A small CTC audio transcriber, trained from scratch.
Model: 6.27M parameters, waveform 16khz input, arch tc_resnet, norm batchnorm, activation silu, depths [2, 4, 4], widths [128, 160, 192].
Training: soap at rate 0.0036, 9100 steps, batches of 96.
Rows from block 5, named by matrix and row number. Rows with one number belong to one channel. Each number is 500 + 25 x the weight over its row's rms, rounded and kept within 0 to 999. All counts start at 0. Numbers have three digits each. After the name is the row's rms in percent of the matrix's.
# convs0: first width-11 conv (model.blocks.5.convs.0.weight, 160x160x11), inputs 80-87, a 11 kernel for each
# convs1: second width-11 conv (model.blocks.5.convs.1.weight, 160x160x11, transposed), outputs 80-87, a 11 kernel for each
convs0.46 094:439519490501532479507497479471509465484482524512521506532543480470500449517522501540525470514487536513558506504526476483557513512491529466485474541546505510471450458508492518495470574499446503511526508493506507519497488552521571492455474484539476453524515538500499
convs0.47 099:482457466470505488472465466471513518472496478476503498499494467436462520528540526506520480512485487495518517470519477467463506536517525493477518487496481488525538502482547579457523492554532508498481526485502486530516516465499503485471475564559557513490512496462492
convs0.48 099:541522504459492514520481472524496500483493496506503488474489515481494488510489491520510508527470467500512525502514522489487472468494523507504483500490532505466538494474528458444471464439489478510486510508490490475501532493477524504506521474511529467515534542509461
convs0.49 097:541488537519453479513521453503492512502541480515504473465489497520514465487505503496506432475485485509536504461499459478501505477518498485494506540505513511452510535530523541517528514560518478511495492508478500489489497538488492486474476462532474529511529472504497
convs0.50 095:509470490508492504494513498488545469454523534503540489496482499481484502515453459506494500498476495518476524515527479493472468454479514489475484515469531493502519488496534524481487474483504518518487491506493486502523531495486522499492468504511457473469529490470543
convs0.51 106:502465518514512503490533570485508445549476522517489497517546467466512510486520454508481476525460468537540478482482463503540422496478497518505533492549459512513468474488502503534469518505475494487457481487507500504501515483550512507494503519496549494492498518474477
convs0.52 095:476498523503504512474497518520452540465492525502544520519497550455472471466496475492518488467488487473480514452478491476551526512469484492492518494546493530497480483491512496513452518546525515491463500475444492483495480472523520510486490487461465497512437487498508
convs0.53 100:520489480508490514510489545520533532481501514509472491449464532533508483498505515516508474471495513514467500491514530492505456509476493486503494489495529526488516446490444507538527528514517490463513541501480527486518507495514507505471488495484506522551508491469471
convs0.54 098:527497524482470495528498498474502495468470538490533524491574494498484569550494508501490505478433497536439525482468465491530519495502513483557480503478501509467521482547522504513500530472485510476493489547516513514508499489490511529485507471501505499492477467463500
convs0.55 096:527489493491515488495474484519502457514531436508508526505508477487492487495560470506496497493556507518520495486494517480525560507458493506494521523490546481448482506466490483493473510499457476506499485471475465513495496484522481494495493501483487465494477481508479
convs0.56 103:505522500509488501477480471458497501497451514459545521502537500490541480487489445522503483529431482457443488482485496520490520525515475498527483497490484516534526513475544502561475513482505511463543450521505487531474542532488471530480496551476553485482443450445500
convs0.57 098:495486518480521461482505525493448524497492516528463479515519478509495534531495525509519464516495506503475492516528508496526500511477494500528502505521483541493509535509491493457523525516511504508502500504501492497519479462471493516466499467494521487523494482454513
convs0.58 098:471482470514478501472514495458492489453491539509499523513438528538495520513491493504447547511493530530477543479497517479465463466526491520516499488454460497505491478504534459510493550487506500486493539483535460492508502493487495484504529459512504469455504484506498
convs0.59 105:494490509505501517500498470545430494534510519506457538499496515481494488526498514490509529511531482454514464432459490486509508505482498518483494476500446518483514525505485481507492494497479495446504485470509480480508441501505551503492542529464470483489518538477524
convs0.60 098:532493507506522561501468498509470497522529463503505496495502536515536495475485505469476503484507455501533467443507496464477509465512498546500497485487494459578535551496526484428469469490498506457556470511490523475483526507539518464475499487574569519556546522534480
convs0.61 099:492485482487497503495494506479512512521498479486464491494519494504507488497507547570503529504470486477492481525511489524503450529497516466535529520465491461550527569513470472539461507492536505530549523533433485443517451508540476460521478522466500499456481468464480
convs0.62 099:532556508531517519528524487496479491506476470482462481470504452500481467484502492502442503461488512471486547462531507494518487483452527483519518506504516500450452488471513466520536491522542549469509532522486503469519520500478500494552489485525481504489516512498517
convs0.63 100:472525558504517467495525508537522480494478533507477538440490491505528507517515410515542512486501521530504543480466538516510499476491506479506527522526532506491493466500515490487494526493433480517485495553493510513475504550522483501496526497482466445474487506517522
convs0.64 096:492504469489481468508474493519506507492470483498539472521543480487477526547500464510493500461511473475484534506473514523454536483502540523527519425524494522500511408511505502494490487501507487513512474510520549506495516530472477483475493514493488513524504467482520
convs0.65 100:522497532524504485480468511485509474478485510526523514484529489490506512527476516502507479505433515467466474470475510480543440502549528510467524508458529494462502483507476461472459500508479514535490467492492495498439514478499464507499495479466480505487509508517487
convs0.66 100:490502514512559509466469479478507502514539483519509518455459495494528485469501464463504530468458472527488502532471473451482486456455503482471497482523462554465464494518462443508519468531495504547544485487543488503516502477515526470493486478497536473511464481469466
convs0.67 097:461501523491483513493500505512516566517484489509456528529481508482522541532472553456515460533492453504477503504527489527533447503507475526512512497519473486518470466512525573526480508458476492504542572502520487500477541461497499531454500535476520578504475487469486
convs0.68 099:487487499501528484505469511507470498496499510491484512546517474507504481501463484522554492492534532487493472505493488485488475515454476449498492494511444460531496529482519510454501522480521501481471497534485521460456500491479501521492458481477496521493492519488471
convs0.69 097:459499485496525486509513502495484542494499469500470494544501528494479508478459500519546465464504499488479501517477534481489528488520503466483507500476506513492480538488495502483524495536464466513466460495516507462490472495514482516482530512527495513527540509495485
convs0.70 095:493498524502477490504472498508492442481446489520509499512471513500537491516518508495508514503469532537524512500473484460472474514475467535467481525479489467529481487441478481488482470496473506506501457482471513504483508502502486535498561566487513487506503481515519
convs0.71 102:521520499507500534504522496552428471549522497522486498476496473458515495510507480492495498469513524483487425522488510505486524518503491487513517492459562489537499503513495500476475501512478445563496515543587479549572540526516501460476456497501479487498509488491490
convs0.72 103:456455462498479510521542519521521474484473511502481494482476490487456524458507491495536458464458438515486457457533518503484504483466445510494506478486487519477521434518472488498469529576556527533510484478499487496510509509498508495555480464507528465476555491501472
convs0.73 108:483468511529482501507511489521506490505489478529514532560456483505487520497492492478493507455524501508473494524455487510537517524480556497490500483468454507511521460477479523481479456463456463515484502505529515504521531509506519508460488486500496520500551511478535
convs0.74 100:489469493492474491490510544535480505540541528479530514466503503499501510514479469468495466520510529526514509462506488502577495513500505468439442466497512510532485517499494492499481507502508517500430501496474471511472505478455503504521478481465465476501486486532509
convs0.75 095:520466491525510503502522487477491485460548460496551509531531470522498521487517523509466506497522520462473508441489456489493541507537496534445470474493530540488521556547511472500497490530474525505503457519487465507510489538490463501508482462452489525490496519518519
convs0.76 100:497478514510499507534484456503499474517525488517523549481494549434525497500474483514490501501506548495490547518513494514483471516514462542469539499511463474550468513512463531531502514576498475518521472474486473494512512504488508485480492526535489552518487491534519
convs0.77 106:506474522477492520450495513501498509498532509473529486479505499496506533500471547512478512483492472519585459510456504492455494517469523510550532505479480517518500496477579483491506499496478467470481500457500508490460504451474475440529507488541493508461502486486456
convs0.78 104:506556524558519512479489514483506464481470513493503466496510500541496467480552552519484495502490469499451505497516532510462507508490490517520521480492480504517506512593546541510462487546520466480488524489547492506480499479481492497478483478510534494528510481505488
convs0.79 096:505476479482494486516486531522488466470493424478491490492500474467509483526500506576529472560517537476473505502467511512485496481495481507452454491503489474485473538483482501483500520486480525536538458491503481543514476499505469520484530521499497439507466475517482
convs0.80 092:523473506464462502494491504509521469460483506514494515495476546582475449520496510523531486482487488496501482493519554544531500495503486507549447513509505502511531474518528498506494490481494535478503535517529530501515485475501487506482527500498484472488501548552505
convs0.81 097:463522496497536509492484459507451494478453494462503523521538517487518502504533524539487474458469498519496501495516531534479534515500545511532501470518499477549474518459448487487505460474485500514495451433491512479504505505496536454492478491468491531482526495515495
convs0.82 095:487494512472519506456475559505509525526500489500448513481473460479494531489535521451540490507536518524523475525509523484470553479488477453513542493509527497538540567540514576507496536492487492529484493498510508493484517453518479493476499507527490490494477491469464
convs0.83 091:536530507483530510498501522470495534476482466507490472461495490482515520512472470478517518517449503483500463486511511487500507473490439535429528463499486485497498472477470500514510499489482513469553481516491466465507496430468499495503528479493495497507505487514482
convs0.84 106:481476506498504535486506514480476535502492498536473468496488491476505490497517478505505467520492506441488514501499506477530517521475489514559526452489518536478494469479481484491466517567532484524525450457558515529536453484488482471535518486508536507488469508491517
convs0.85 093:510492498493526529522525534502461494507540470477511483515451478492495509515518499478536520506495497517513496503497486462528502467464483455506485498454511476479462495524519464502483465458537503497472530477474503511508497492508507506493499502487503475491490498520493
convs0.86 100:484523518441548515551505491471485483488498511498468492524534484491477481500518468503479470485450527460459500497545531481509488475486535491487477508516533519516469520480492478459472476473504493553482485484518504483486512461518491454540486479490476487501526511476478
convs0.87 102:552507511503484487497503475469470506512494508491506519474497495480467488553493470548544538533494500438528552523480492490498467462542518511527475505519490533503489483525507498524523557527504556484532497512509494478559481542475480494512524439513505494467522490510493
convs0.88 107:470507481471471495508508476528566503489483494504492459486516497503519509505524476472473518461481451450497480488527527497511547517536461505508511478551553476451558475511463465514469496459517497520487550492491491472516487503501501495494487523540491484498528514441529
convs0.89 099:545497485510493492527489509541445531500511475471523485486482495509442479451531496501510497482503461512531530486543518512484469469494547481506459503500497468487490527496488508502469473545480440486503493480483532509470522530522505502485483491497451501517505505483531
convs0.90 099:500466535457504495488476467547492487487474502497470510486502499511524501543537530507526476501500499464500515524483518469487480515546464515530503533471476473463469507453493510531493509521541489466476499496469503519484499478517525574493489520495521491538562508519509
convs0.91 094:534515512476525530491542472472478486490457528528477524497454507453490490500489473470510542500538499513476456487499477471472513458479486520456495503464469468465475485536474470500500497493474500491470506492474489460529488491535493486477471554545512490517516496495484
convs0.92 093:499509497511490463485498514535532533503485508528513518480537536508447474520464483538475504510463437515507518493514491495524514532514537521499500510506505543521490524463506512528506544526494466474526539510541508469513506518498513511450519502431520532565507521526459
convs0.93 103:506425483527475521486464516537536524502470520496499498510510484500507496486513455500496504473506473486532502523497483512477572512501488468485475505510491499492537488494551528481469508510480515490537509503487511452488525484470500498519536492529507478502479471475442
convs0.94 099:533494465471499518491533505480487435475481482516479515531510517493492476498487473469490465471529501486483480508485496512473566536510503484516484490553490486531472483493505480467494467487511501461466533479487494530532503472507513494513489509493493505496531508455478
convs0.95 113:500538490510498524470515496481484530491522482480508489530501523524479526526491510497490481559493490513516475497504499489516525491550469577544506470532534500541558494477532509520475488509443476505513487532527495457492489442491506504516488505570520482463494521471492
convs0.96 095:537501477507488537458521506540475508522476528514516504470528524507477497506498549505521528511499525496482464529496496496541536483490512541512481502512514472514478463505448536507522502544558461528509468468515516494496506498472485482530527481450485473487469447472506
convs0.97 096:524503505526509510519543482544457518505453498508503522539489487482503492495481523563490509479512513499452473509502490455471519482520518488529518554455531488506521523481492476485505511527516517498499490559531515508482503499467499470465421426456506513520515506480518
convs0.98 102:477478492509495477492506561524533437515486481519521487502481487485500537469533508544504511486475472492491480470456490478513461493450505540510532521533495477521506501502497460539486477511507472497530485487497438517494472500518483473513527494460452479521488545462479
convs0.99 100:506505489513454480458493485486495532493512514505540550491476536509488467496509473566511471536472494520505551525523524522533522470493513499465477516505493547525531446517523507522557513533495486489474487485523493501490471492461515531479486503497491489476517495464532
convs0.100 105:482523461517483468515508535501498527523477475503475516500525484526516533509539510473550473483530529514494498497553522492458522466501461561488496486501488479501497500473524481427493480494491482462518478480496451505508454548500509497497491478494482482477460513487501
convs0.101 117:497442482486440521517533484531507496483501503488523531469551489489525516527522531486495512510535497511534512459489511547556504476510502521463516539504513483538507512482483516486567527487486514505481474508483502503484499504483550506531516482458532493464464501512481
convs0.102 097:513471458496517477525487491497489444481490566503557520524514487548482481486512469438484539536503463471490493510513489523521475506504488489464518517522468532482462420504483510506523494480461438494502485507488421484524491444506496486500477429480524531471486497500466
convs0.103 102:447483495456476481483499486516506484496499424514476489500545488506437498487525548519483513489508489535534521496516484532500533482482459482545510505537525438477480507498493521492522504466505470534516490545496519524491536490499426486478522509471487491454498463519501
convs0.104 099:548523490485467521483508467516505492496474533481490482434478480498467522473479488530491516492451486469522500522531444471551498539500460499497518490544496527446467502459496524506538514483459513527471525510501477462526501544461525513484531499524547581522491550524518
convs0.105 098:483458463513520471506509477479480530499540538495543479490574509504502508560487482444481500506504526465488471500529507478505465560517468491468554525482484509460528522491529497497536495513521520526472535472530496506561503473473477503473489497525468559529500477457468
convs0.106 099:503535494479485515521499521515475433510487514487449459473469469528503489529433491533499494508456498472515479540553494481447517488479494516495496522473543488540476486505514495456492535529475501560509534468483520461497492484531488528533522524487504487461478509468485
convs0.107 100:514502516498509506496493493481474496582539521515530508519488497475500538497463501543482499507526483491508476492521488458462473501491512503511538487501487480493491518525513488526520481490506488510491503526496471488453495463505523462524504496486476486490490446472495
convs0.108 101:474508526505492494481550467511479476477489491457490526464505523484518484487517487504485546477525513519504484492498470535531504527452506481490503516530517426505546473498483460481486459517507533494507449521518499497477507480469495523470507452497505527557520500467474
convs0.109 095:473540512486470508498507533484496472501538505477520461464448510526468486463494470509507580532515553540544498493492521509510478510485502470535461495477482503491496512508497489550531499523503485520535512505489523464523483524495523488455460492549542498452504486497476
convs0.110 104:496502483502472487476502495497476463504493519516505455532501483525506480524470526484466497477484509486501475545553546506520491513511507503509483550510475458514451531511464476463505529472504508490508461487456525496469476495525480525543442477452491493445482493502481
convs0.111 098:474507484494492520498474467499491499506456508484507537497517441512498522463524502544491514486443495515451531538507474485489506517472515464499486500530521484518534509509532488504519501503461529481490521532500465492506497488452514463470551505501499498502483513506462
convs0.112 095:490533507498508462517508500514489516550557495521477492493513497495522452535482513504509511494483516483515503479522469543505487491478494487493479511483514471486511523500490490524495475453488471492503480563505455514502549476490456527524542485490521516484525484505529
convs0.113 100:500484532530563514476482479523483512515543517488462543513494502493486517493495507467495469496517507481503503513460498508475499493519493490467437511503536451466558496458495524487517511460494511459521465524489495512504475519494514521487500501471484528529474537518483
convs0.114 099:484531510533504517533532567519509539521518504533516472479519520513499502472490486502544461514536502520489486496492493491506442478480518540492510463495471460525515503508519507526474506480516484509503493523499514499506468478477498495489497482483446481482494522504482
convs0.115 100:514537489506510540504480496510486451439490496515470504478492494551570493508517480483509462530507485531467486451510525453512521478502467487478506498493458496471509473511482515526500494529506490493512486490479482480520486522464529494485525554500542482464508495519491
convs0.116 094:488461521485454505491459496462514456510476500479512519489467499460522480507469487533497511496567473478520486519475476503552512497517488501523541492524479537492502538556467527523480486468533517504519488483460495504492487501482493508475517506486457524511463490469485
convs0.117 096:488493484517506486490463499504536451523501481518491553507511438522502496452486554520543508479526501460486517475507510526489468521480470465465467520510503483515490473488502466484503492495526504502536512470532521498459491510480478496519494452449537527519505491532493
convs0.118 097:487495532507488518526537490503508476466483516499471489505530501472543510497467495483498512482535471482472513534505512487485496482435506500501474534507454456489440506479511486493498521534513495504508507478505494458491511539520531548481461510502469531509518497527499
convs0.119 093:521432491499535512495488534516542462532451503517499474501526488442492510506485472494450490520511550483459460506502486484498497528473529518539484480493446509533451444490507517485512517501513502467473480495497470484521527522528523443554561526499493530487464471500457
convs1.46 095:533476517499517476501468520488484511542552527536505513456451500484477521485507471504531474476527455475461463451490507516513496491512509488497493478505482504513466507472536556537520505500497498482515515497487515544485503497453530535563533511561471458507483552459517
convs1.47 099:512506458505460508490477481539507525483529469495457484498506484427462538487504485507476510505549555517507481530490494501480528434506497490481509520500471529524503538523470497511472522460529471535530518523531533460482493535509488504493520553510456502485475477500509
convs1.48 101:447474517488509485534527483501508446498484514537505490480504491514474524486559541465481502466521482474483522499511476560537499489524517436552489494495537467521534513480528514458509521511481508464519539508511493490521481493466519493492494506520505525466510470497456
convs1.49 097:481477515519459466524459493499487536536529524537522526521486479433537516524525505476492485497491515529469533465483482438496502513526480488508485518508492493496530579495484539511511471521495467479501543503559519499503491511504516474493452569484498484479466511489457
convs1.50 094:457483503513482461509526515537517484515504501522490484477527541525554533538497462508543515514462472476496517499506490479511520453477502506479516528490488572491487499488502516479491517487484539489463527488487511484506530494487506541508453526508484524481533525454479
convs1.51 102:454494507493551535553488527483531516477511505494511510497531524538508514450506492505471506521502530466475491451491486483534519520467534502461518541495509491528477490499478519512530501503507484532513509485461485444518499497526467502466494489481485509514532495506510
convs1.52 097:492464488533502539484491487506471502487499458517496490481495525499493470484539514463520489480485441476564479508524504498455470512480536486506508535471516506490560522482489489482484457524527512466520482489525508437485483461490491471555485508530521495493531479511507
convs1.53 099:484472479518482529489456509476519474513501535520523496515497505505531523546515506502514491522515540499487494522522459455489537526511521480560463477516499462514492443480480513516509513492478489563486499488494514488439508531512501491498493499515503483476468482524497
convs1.54 097:484507487473468510541496474482518506492479497507467496504529511466490473471473471488523530514515515491500491485450449480491485540517466504505500521497459530453510462493508573519548527482482514480502517439510501498537507487589499549511537492512512513513528510516493
convs1.55 098:482524484483510462486495492478503494516511487469507549524471503484536503490488502474497483479486513505493469530448486530491495483455487508483457497506462514455530510485473554519490483510502477470497497540514477482522544551545542522457522518502515513479499524471455
convs1.56 105:504490502520531505485533475472501463503510551513503474547508459494509534513504518516539483515492504505509546482489494487542501517559527487503539547512533522508479492522539504497489471480453479501492502487468481518468459549493504499519522520517539498497467479482514
convs1.57 094:519499525475492497536522501549449508491448494478513478509524523543520502506486470475503484491493462494542480501492518467470463521490480457513516500505527501503537512505472493447497525512548515456471504483510467552517517500488502526417496487472504481477495494472535
convs1.58 099:470524522481490475489474472481447485491536478474513483519447490521488500510489491481514460509502511461509483521475433475485514453520498504495463510507481515483511477508509497473470507506518488445500464496460478484486481501480471514463517500472521483472481531528573
convs1.59 104:498510517492517500498476444539494482555520495564525456497543497514524501517450493447513495507456484501496548480485547474483539495536527509510490564502491469544470516490528479475491506515528505500456507520504500518473517522498541507487515502508460513466543511496476
convs1.60 096:479507522466544501494481532533473504483509491488506505478479517483495497475517505484488490482496476517541480558509498458538475507543563495502521522516526442498494466534518522507459492478482527479485450494461513500541509509471499557493526511498529531511469510488545
convs1.61 101:475493464503487477475509491499489540500480537443507462486458471509539510512467538464505498514497471514480503512502491483496493488501501468488482517501473555492527525505533491448448492503441484450498490516513487501459484476482484501513531516509493500503505456525436
convs1.62 098:493487475506474477477499545450491486533499536510543484516462491505518519510463490516494486479508503491454498475502508472510469510506543575469465495499490535512532509524526441511496564497505503465550518571490499456464450525532480534499520511506517492523498475539485
convs1.63 100:528449473445521478518482469512541493507459554541533486442539481535495485479476501435509552492507468474514500496554485523516548524466466497517486527490532491488531533529517488509466486512484492487539470484494498461487490485470505479498488489527502512450453492509506
convs1.64 098:513498493494506528488517501501508519506509534524462472513500490478458519488528498511453507471467519484513500524474508491484516508477576501514472515526475539490451474482492493510526527493530487529498477518447492519491509498515506535479493500469483570503548472496500
convs1.65 097:536533461556486536484478488507461479446473504539498497502491519486515520504510499490485458508531501499516469491504505531475495495474512514506547458513488517512524531479464523551496486509463499493522480493474482499515488488518464483521480455529485479498513517528518
convs1.66 101:506527448513486504472534480495485415451509476491480516511500443511474487467465526501507492509499532508504545518565508482491541546498513514444513539489541547493470468476475496517477487458498501476474491486556490487494526548504470495480473561533478475518543523484503
convs1.67 099:508416473509495492479483522484487538464533536508563483472483490477482477503527478528485509499477490495541504498476538465480490466492527490490497508490516514461531481541492548492481506506529478493523508507491511501508475536476469504455531485488469515471512512475542
convs1.68 098:485482472482473456480477507487500459505493522493504511490505502522547541507516492490493499491477481484463486456489491477533519542478486516467505522499491482474514528523469527511483536452542454435474492502525519461506511469496484524516532528494482507508502504502529
convs1.69 097:493484545525508545484530497466490517499503474526544527489435465497535486472497504472467508483472525484505508483448536541572544551518467529525493491521550469538487488512460474475510475487463486478533507536510522502507507470517503501486420469496497486492480534532505
convs1.70 097:484479520481461492512505493521491522487473477475513524525476531489484548536503474508504474510495508531487502479495503513479504494500510466478514507506459487489478521504489507527534505505492508493525483484470492517520491522513495453479497522511483483510524458488535
convs1.71 103:470491462488515520504504544493492495532503506530534462527517481529465498491511490513479486525505525455502461535493522496489506511499531476486515504510504462489464527513456527454489460530494549514532499442522486477495480490463463563517488485454479453517482560496497
convs1.72 106:508500476506475506491485562531509487517507484473509520553560534470506510444505486492472476545500506461488486539485460480494461536486513454506469512531508510486539489479501502457490538539506516503517519464496504488468469458536501451489471527491516514507498497521493
convs1.73 110:499489498483488495495508537498540502487487492493493512483543525454499462506496494511529484504481518522454522490525456483498489496502557466521487521494494463523477471452501476481455505483491533479487490521539479510508484513490482487480509474479509516468487495467473
convs1.74 099:503493490497542511564530495483506550570514493491514563549540523519506505455467502509514513494515512497489466463488484479501496459525470484466531483494511506552474510531501531464494502507522489489521511477506489476495471481472518483476473489499500455495483456537528
convs1.75 097:487506512501503498503475502506478469524544491509494526515520482490455492497502515521525493476547486490522465496474510496440518494461504520505492477496530504483465549531536516505531515496442496513477470527533538491489513516518555546508502489511493509529481494479488
convs1.76 102:485490513520499500508535504481511483501508512513500494497508460456469494486545453522509469496510518452517516498497538499531506478458461482482530490528503477501452497483488521492464508492491518508500490494503510441492520513515521546445532536522504486522477523503503
convs1.77 102:484495464503473509474519511534552566499463519529480541509499505487504476544473495469484502471485459468462516511492469572501525466559496514491543537498521468486479506537463486475530497505522536491490493513496501541534528498508489498516494535466493535505467484543475
convs1.78 104:500526523504550488497499479425476464489512514501539513510486497507488497494509484469451481487528525495467455515544500482480481461489512509517527521542520466499480534536510482501520463481511498487535487563500558541510493546509512508583546542564454505461465504484477
convs1.79 097:535539506559491500490471521509460491486501483488495506474475470528461504477530523508485498473495513498492511537471489486518487479505526517497537502530508505493487499490468547447490519517505475493527510520532564521477456495500466442519492509525497510495481498505493
convs1.80 091:472464511497488522519479500489476492484482500505482504556530517498492492535531480460524510519504502550520472488519489499532492506465521537496490499483466529457471529495517499484519479460533502487492476523459481485493528485473547516572526511519522514466512485543524
convs1.81 095:482498541496468498498493467461529530505511527461465526520515490502492514547500503483529487518483502526473506522527497490531529511509504485504518485488503504517442510469457494489516520498465441510514523535554507468485479470539491495520495459493535477486540478570519
convs1.82 094:503493448520484513532481494507512456525411506452505491514514485481522488514542489520484564522496513460475465449485490513479518504504440477489481453508531529522533519530482508487491522521498489515476477463440468486459471493494532556542506487531470531551456506502522
convs1.83 094:444485492519517503496507473482540507522474530469490505491486515461517502483509454494522509493505474505526547451497535453512508486482529478546485467510493463545475504549489489544504451504567464502503514485463508512531553540500492537490475491492525507478570511452495
convs1.84 108:510488480466489468528463515485506535477495474530470523486512514466522492454480489489477510508478464481464488529506511510498540481500519480520509543463544531499502498481519475462425488474510481462543498496438530561458460538490480510491556447464475546467474529516490
convs1.85 096:512530500474495478497509495499486506486511517515481514505515522534485510500551521497485494531455492448514489506478477482479481479477471488537516449484501483498545510535481472480509490475482522503525462462478513506501498514483534493499524549517514533574521547505526
convs1.86 100:463480518483471524475512480516470483501487524479475521494465493507472489455487518498486520506527487535496547486527483494482497499444569528506535498524478489492480476489454557498516527496504476461499520494523460483503479487505516501550438513509487488516503507497500
convs1.87 101:473471462501531501510453511534504512511512488528468534505502515525464455475526483476546515483526527469494513497508463524497507521495483481504504508533508482476529522457531495487501524472505485551508515525475493515459514473496484496534528503522528513507501533501489
convs1.88 108:475510482484498535464457471491476517532505466538493527486463467511523496512468486505503527532537500537511483497542488498520503500537497518547507479466520494471475468499486454464475501486507468504497478471538469471546499480549496500483495503512473520501537489518435
convs1.89 096:486445501521486528515525482501478494511503532511503517528503501493533505507472489539491450470507487495476527491491498512532495499475485526549537512487522521493528488500492495531484520499486526490453510527520490495513501494510484515479503523518510516565497509530561
convs1.90 098:498502496495491512490548478534513508479488462504509532510475544479502497503542525496507532494508507538506491507508498539511490494482508535496541515477472489465501474522485489453544505497504483469496491474464512494485514516512524547516457490492519498510510538534505
convs1.91 094:541516524501511502478496532491536541498545501490501452481485479496491501557536474496476490502537513475506500487541510526506507522451490523515519517486497469525495528528489504500470476492480462510514487475498465502510497464505479493434493501484478500489517542484524
convs1.92 094:505482506481514467480460530461494479525496548512530521494502489507474481493490473524522546506510538477536472471504542499542491511504526515537522517509459520519474494479468492506534524484471476528511493491513475549490485510477489419501466516560507487490519515519486
convs1.93 104:507503527489537492478511567508453512501518490487474549491507479493485502493480517482475500514450543497517480544506478509536522455488503527499458481442486465511506517481520513529509448491541500545553512505479491498553513479488480531482471464496527538466481523517481
convs1.94 100:494491461524509461525518531514469520540500540465493521511539463499472502495503508508453481486492513511466487496529504486491533478518486474481478483524502465550491565511537522460539489502454493481502502475473567476487489508494483475505510532524508492494509478456479
convs1.95 114:515515506515570484482527524491526532502520489531525487519501540499513489527552477499502505543502469490451474521494451475492528531500505531481477498522506521490499524513547514518473473516483517481540487493500481481489462529472495479506495487484563525534533546499500
convs1.96 090:459475544487530509484496520523473466509513493489498500511498513468517525500500453487480479527517539494529445520509504491516549540490477527495550486514504518493527525528494519487496506498516532488530537499544490514517540485490523528475512511528467487469531541467482
convs1.97 097:492492511508480453526505479515498496489496511464473505466527498525518513458515488488515505487496536524480490479516504496503528504522517525505512480496484502481498497532479487476478473478513478501497526492536502476522485512480489537461495436470515451506507520477470
convs1.98 099:567487490479502500519490473529539446495482464499488525490502508498477514523513508481507485501506490471521557494492498500453501487515449496513539543491509526505532504526523539493512581516496540485511505511493449504501493511492498497519500472504474539526474521505509
convs1.99 102:501502490526483501486537538491513475514499508516505468498520481522498488479527494483471480505517483515497520518508544549530464485502505478501473534509455520493485464446474520473498497484517507447478503482505494499480479529545512494495502466489522473531489523503476
convs1.100 111:487486538479509501533459542479481519492518524524467464483530473474459468487515469486491504478498506479562498540479503517508485483504527501448482513538450505465434510462495499491487474492522543483508499518463505539498504462530479501482503453495510488515499484511507
convs1.101 118:529518520499533468447451531516512499506512577505511474449502538490474506472498477469483470503478480495504481485529497541521492504514518488463526493525507514534473504489451506537452515549520475549452489500491494479491508481481477532481507484473486514461491497502481
convs1.102 097:492516522488504520477516494489535497505477488498493489468502537486466552477474489511479507505487494517529479513497490495487510453497559481514491490467489513495484462465461465506460488506505522490499503478470490518490515509520520510548521464487500502504502506559509
convs1.103 099:517494452441511507460517520465502526503512531482517496530562503508530524522518503509501488499506495475528493497517459498477487532459538535495501482526522541495509546514530456521480523492466477470521551509531502509508454484518467490486490498463483506485532474450494
convs1.104 101:475502520470519484494470460490503497516534422508465458481497424462562441470490473513452515547532540475529503520521540495472525474464473503535532542510528483488493519484494477516470513529534522479505534504500499509497521474494460484556522523561485494458478505516521
convs1.105 097:532465524526485470501522489531495524491423490508511537456489527513492455512516453519492451468481501474457503465456515500519545533540524491514485521471458466470494516462427487496511466463500530527498500518501531508475495509511506464520527501440506489464519525511497
convs1.106 098:462531483512531474482518474511478510509517474503527534505472504536504478466468496490528535506535528488467494511465513451482527486512467504516500514492488546512504564527492531542497493520520535469499545507493493493515512479439507498543495491459511503430490440517462
convs1.107 104:476519523514492488544505509519513523521505485504500500519500461533452492437490526484498497539506482485488501473435469507496484464510480543528519515493485451497501528464473513479526537508477503489497446473487492495478497500493496504483507517527532508480495531524488
convs1.108 099:473514487484508504482513493477479526504486545521522512484505601534564474513543501523551455474549504518509498472495485495493504519497514537495488483483481489516465501483511507497460497490496521516474452487494536489474467534441536523508485497493483493545485513493505
convs1.109 094:521518504519507485477497482515554496481483498536540514498481530502508545506555511488511509525540522510473460461560485433499491435499504477497506499485476522457469486484453457508508515529513498489493479516488488490461522516472500509534529488483485550503452498506525
convs1.110 101:501504472497472523491448573479516529508482483513489482507519499529502487477489472468501514501507519474520533502501462524499487517547471535449545478536468508497528500515509515561487543533504519471536501503530477506515533514480511504459473470497498527460521441498481
convs1.111 096:510505476538526480516507560471528508410510545436506481489544516476477506542516466511496478512515484505458482474493514546467492529524486444480491498497524505515529516519476498527507553494460471484509474507492500528482481527493484523513474484466451528463540486514496
convs1.112 097:495492540524554510525521508513550485504490503515552500549474501517516447494478481503476512521500520507542541488483458460502490466471447486483487498478474464506473464458456483517491452468505515492478510485510511429488514518497476520545483469478483487476495464453484
convs1.113 099:485487478519518487497488468527492454506473491497497453470498458511516497451510495470526510502488497563472515527483475502493496541516497469504536496489474469503493497489491480477513505528511488480503539488503489522507492470502495449537537456531499486499504473496467
convs1.114 098:501509509520488498494493484480538471452489536525491503475476512514488486477545500498556513494507471498437487544512544512508504491496501486502557494501549470499525514524514510470515496505536525501475500480498474511457492507488457474484428449497447496500504492537548
convs1.115 101:487511508489523490482488542460523483477468513493516524491505467521506498505545522530489493509483536517541497548525496485541506507514510481527448524512493494458502502502545473480497515466504490489492508457515526523495501492535428491541523482484513489507460481551470
convs1.116 095:475478491534507535526519510528498485474494526493506519506474458490495517539525467473468516464511483484507440450445503503487500488520501492459474535465552480515557510530534493530479551548491462490452514493465465461438438510492480483487472527514490519475557496494480
convs1.117 095:492486507524527546487534546483478530554496506471495516494470470465447522560538504509468493505493529520516522501485509481533507536510486486523466510455471480514490515543502513523503519480508506495492501514489521486490510494471497480488498495494504492472503522504481
convs1.118 096:472498513464490544530509498521533514523511500503510502505517500491507486454477464467501523515464500507507512510478518494527523494524499518441478527496509458484478467563538492485476499540512544490480527496496473484491538511508498505494454499494500517522484461481453
convs1.119 093:523467477518509462459498510494484476571477487453454480470507518503483509471519543476461485472514495465476490473543529553525541492489521478468449499497500504481518501516498496480458434468542525537536515544507462508499469502517518531548488482479528541506520528478455